Rows from block 2 of a small self-supervised audio encoder (BEST-RQ), named by matrix and row number. Rows with one number belong to one neuron. Each number is 128 + 24 x the weight over its row's rms, rounded and kept within 0 to 255. All counts start at 0. Numbers have three digits each. After the name is the row's rms in percent of the matrix's.
After each neuron's rows are labels from the 100 clips, of 14976, where the neuron reaches its highest value: "responds to" is what is common among them; "loudest" is the band of the loudest frequency at the time of the peak. Only what is clearly more common there than usual is listed. The data: acted Russian speech (Dusha).
# fc1: first MLP up (model.blocks.2.ff1.fc1.weight, 1536x256), inputs 172-255
# fc2: first MLP down (model.blocks.2.ff1.fc2.weight, 256x1536, transposed), outputs 172-255

fc1.550 065:087111126109124172106134193123135107147162105123105085137152095134150123151105108124104107161105143121118114129126132132159151126108116156140097107136074169127147095148108127130129132132128098055140175139149182122128100103184120142145120090113165128147
fc2.550 066:163126144112091110125105149144108124106128155181131142122130114151113104147139105135123137148099092140131135147164136107113144111130169099114105159132135088149123080136151105123119108107101183147134125146147153132098101152141153156159101150101119107120
responds to: emotion: angry
loudest: 500 to 1000 Hz

fc1.192 107:095116139130139152106149187134128125162119121130142106154100121125122077138120118136108127146151149110132153142103170110114100086128121128149114163142124144109125123103110103114137164087165100135107141097160131107118115158138121137116116104148127149174
fc2.192 108:132145103119162094161103160138125121125170116140139105144097118098143103110173084129183107166144157075148138114137159098091108108133164121150146146129117122105126134120179145127128159082135135122116100128145097112076097155089150134127094148116131105163
responds to: emotion: angry
loudest: 250 to 500 Hz

fc1.280 103:139182095115164150101155106098159152169150125116117103137122134133136167151110117111181121094116150124098131118098137170116094131120128104093133116131136081123128120140118179148109121138112143130148113136123130148063170095096151135137130157131089093105
fc2.280 099:114122119114126131092126101112134098174106132142161116174138137122145081062104124128139099112140142134112094178120140170096164146114156108123088141105116167119158115117201081120110109134116115134118112124138094119130138113114157158122095111134131147113
responds to: emotion: angry
loudest: 1000 to 2000 Hz

fc1.705 104:181107086165130120134155134135127114122108123082126080140149103086076106153147106125122149141147126112129171117163136092102100133114143104131117124154122124118148134115076108103163174131131103142092123077171108112124124134168148148133117137102142137141
fc2.705 102:134103107118159120097135188143115134140168126082134135182136125130127120094144157132176123084131137157139104096105112138171102135107127120133130156160102145104180137125166095103161117118104131146098189100143090111140111097118135100143134095108135108091
responds to: emotion: positive
loudest: 250 to 500 Hz

fc1.383 115:153142095116144098128102099126128160157132102143115066146107138148104183148100107130129105083161151136138123128108119129152120127133107122083138113153142097133133144155115148139103124125085130119169086178144188135078143121091136142110112140125072090118
fc2.383 108:149105134129148111096132151097124112182106134130170124127136130139133082069147172098123092106126123144134112157100134135127121096114161095111117147088097168133155131114182090120133111085121123149116121132113108117119119121095128179120096159137114170121
responds to: emotion: angry
loudest: 4000 to 8000 Hz

fc1.491 114:093150129120116114169144127138118060130110139159113129119140163107114142157136157138134116126132090106143148119141122149165086144166103123108157103220145100155086164132122105120130155126135168114117102135140167131166101120125109145135130120141126136142
fc2.491 104:147138134176149123141119140147143109155150118140155103178124161168159089088124130097116138101132117138155114140107128105136086098099129122123138146152138151072087120137096114121125143110133148094135104100173115122135104161166123119112149107137128096133
responds to: emotion: angry
loudest: 250 to 500 Hz

fc1.418 104:165130132134133133162114132115140114126118119126121074118099113117127109121131075129141119138154118092113136138143149141086125131135122144131140107136101184139138118127118113054143167120100144125118108177094151111097142169156132112093115146129124137140
fc2.418 107:173115095175138118113152147159110127170166158089144128113146146101119141080180107148109110146157122120119140170115127143137108143111152126144124133152099129114126172105149114119151098125107188108138132129102100164100075111121093145106131121165143132135
responds to: emotion: positive
loudest: 500 to 1000 Hz; 250 to 500 Hz

fc1.634 105:177153124141139130148128131129120096158120165159104111149085137127094126195125125121114142146148111116096116100090110162110126084118130156118109141121159144139111131104113147126145157139123067119135119102147168140133089173106150148178142132137103116124
fc2.634 112:144178123144122105144146107142101129137103119126095115109115158110133098127119124151116138152157129132144184120124156100161105102116127124141128104109143152114118157108124156144097109109115063117097099141154135146111142189185155136119110138130161109104
responds to: emotion: positive
loudest: 500 to 1000 Hz

fc1.692 103:156115128151148115130119187122140110132130128139124139154150170150117099122126181137172137103149164099149139141146151143123130156130145103137138102131120135105126145144129131112106150098134133093191119148171157111116158122163136133120132127134112079136
fc2.692 099:128101126181135125155154139132162099140137118090110131120110158098128132085154145131160121137136132140146093137090125135121133124116173159125140108133142149095136179098155101084113102108148142112117158169137142134113068158070131140129099162127117114128
responds to: emotion: positive
loudest: 500 to 1000 Hz

fc1.540 111:160136127142184208124112159088127102156094132082136102143134132113160119125114099090140116146146114121124113140113100126089092111137161144161077122082151111120149122134125125088080090100098118138104132084165187102137201176166141113128107120119095133124
fc2.540 113:137113106153168125152131156132148101119154134058131123150126168140154061079159108118143112150149117145156143171130124158098105112130135111137132104091192112136143159116145136127134117118119175109103147172092088112129125148123121136126096109096122142118
responds to: emotion: positive
loudest: 500 to 1000 Hz

fc1.709 076:144139110146154143163073152138143151100163115133131119151094139147148168088117113133123140155136111121150078127126115116090160134137140183164118152121162119124190128087122163099109169134140101103129185076127108123101143168096119138145143094131166128146
fc2.709 078:146104099148156106094141116161104103114141128118122169077127161143108155130139152170194151121164088116158123126125119113127107129088151155103128143168091183172150130139152099081121097092166120103158089112143121159147139125143114137103079155107114084155
responds to: emotion: angry
loudest: 250 to 500 Hz

fc1.153 085:090085122103103076127172106078111094137129129160114148114115117115119136131164146126136119147128153155139098125134160127148132121148151144136102108101128105149118121106107174127123134132116133132145112097122098133144158141139139117139134098113107152132
fc2.153 087:135116118108103112151104140142137105134110129136125108194116181170122158159107139148111092163184117138146097146128100126145140138147133128117136128118111078137179111098117111143152145088123105102092098106105159151095143120126147112151111113108129115098
responds to: emotion: positive
loudest: 500 to 1000 Hz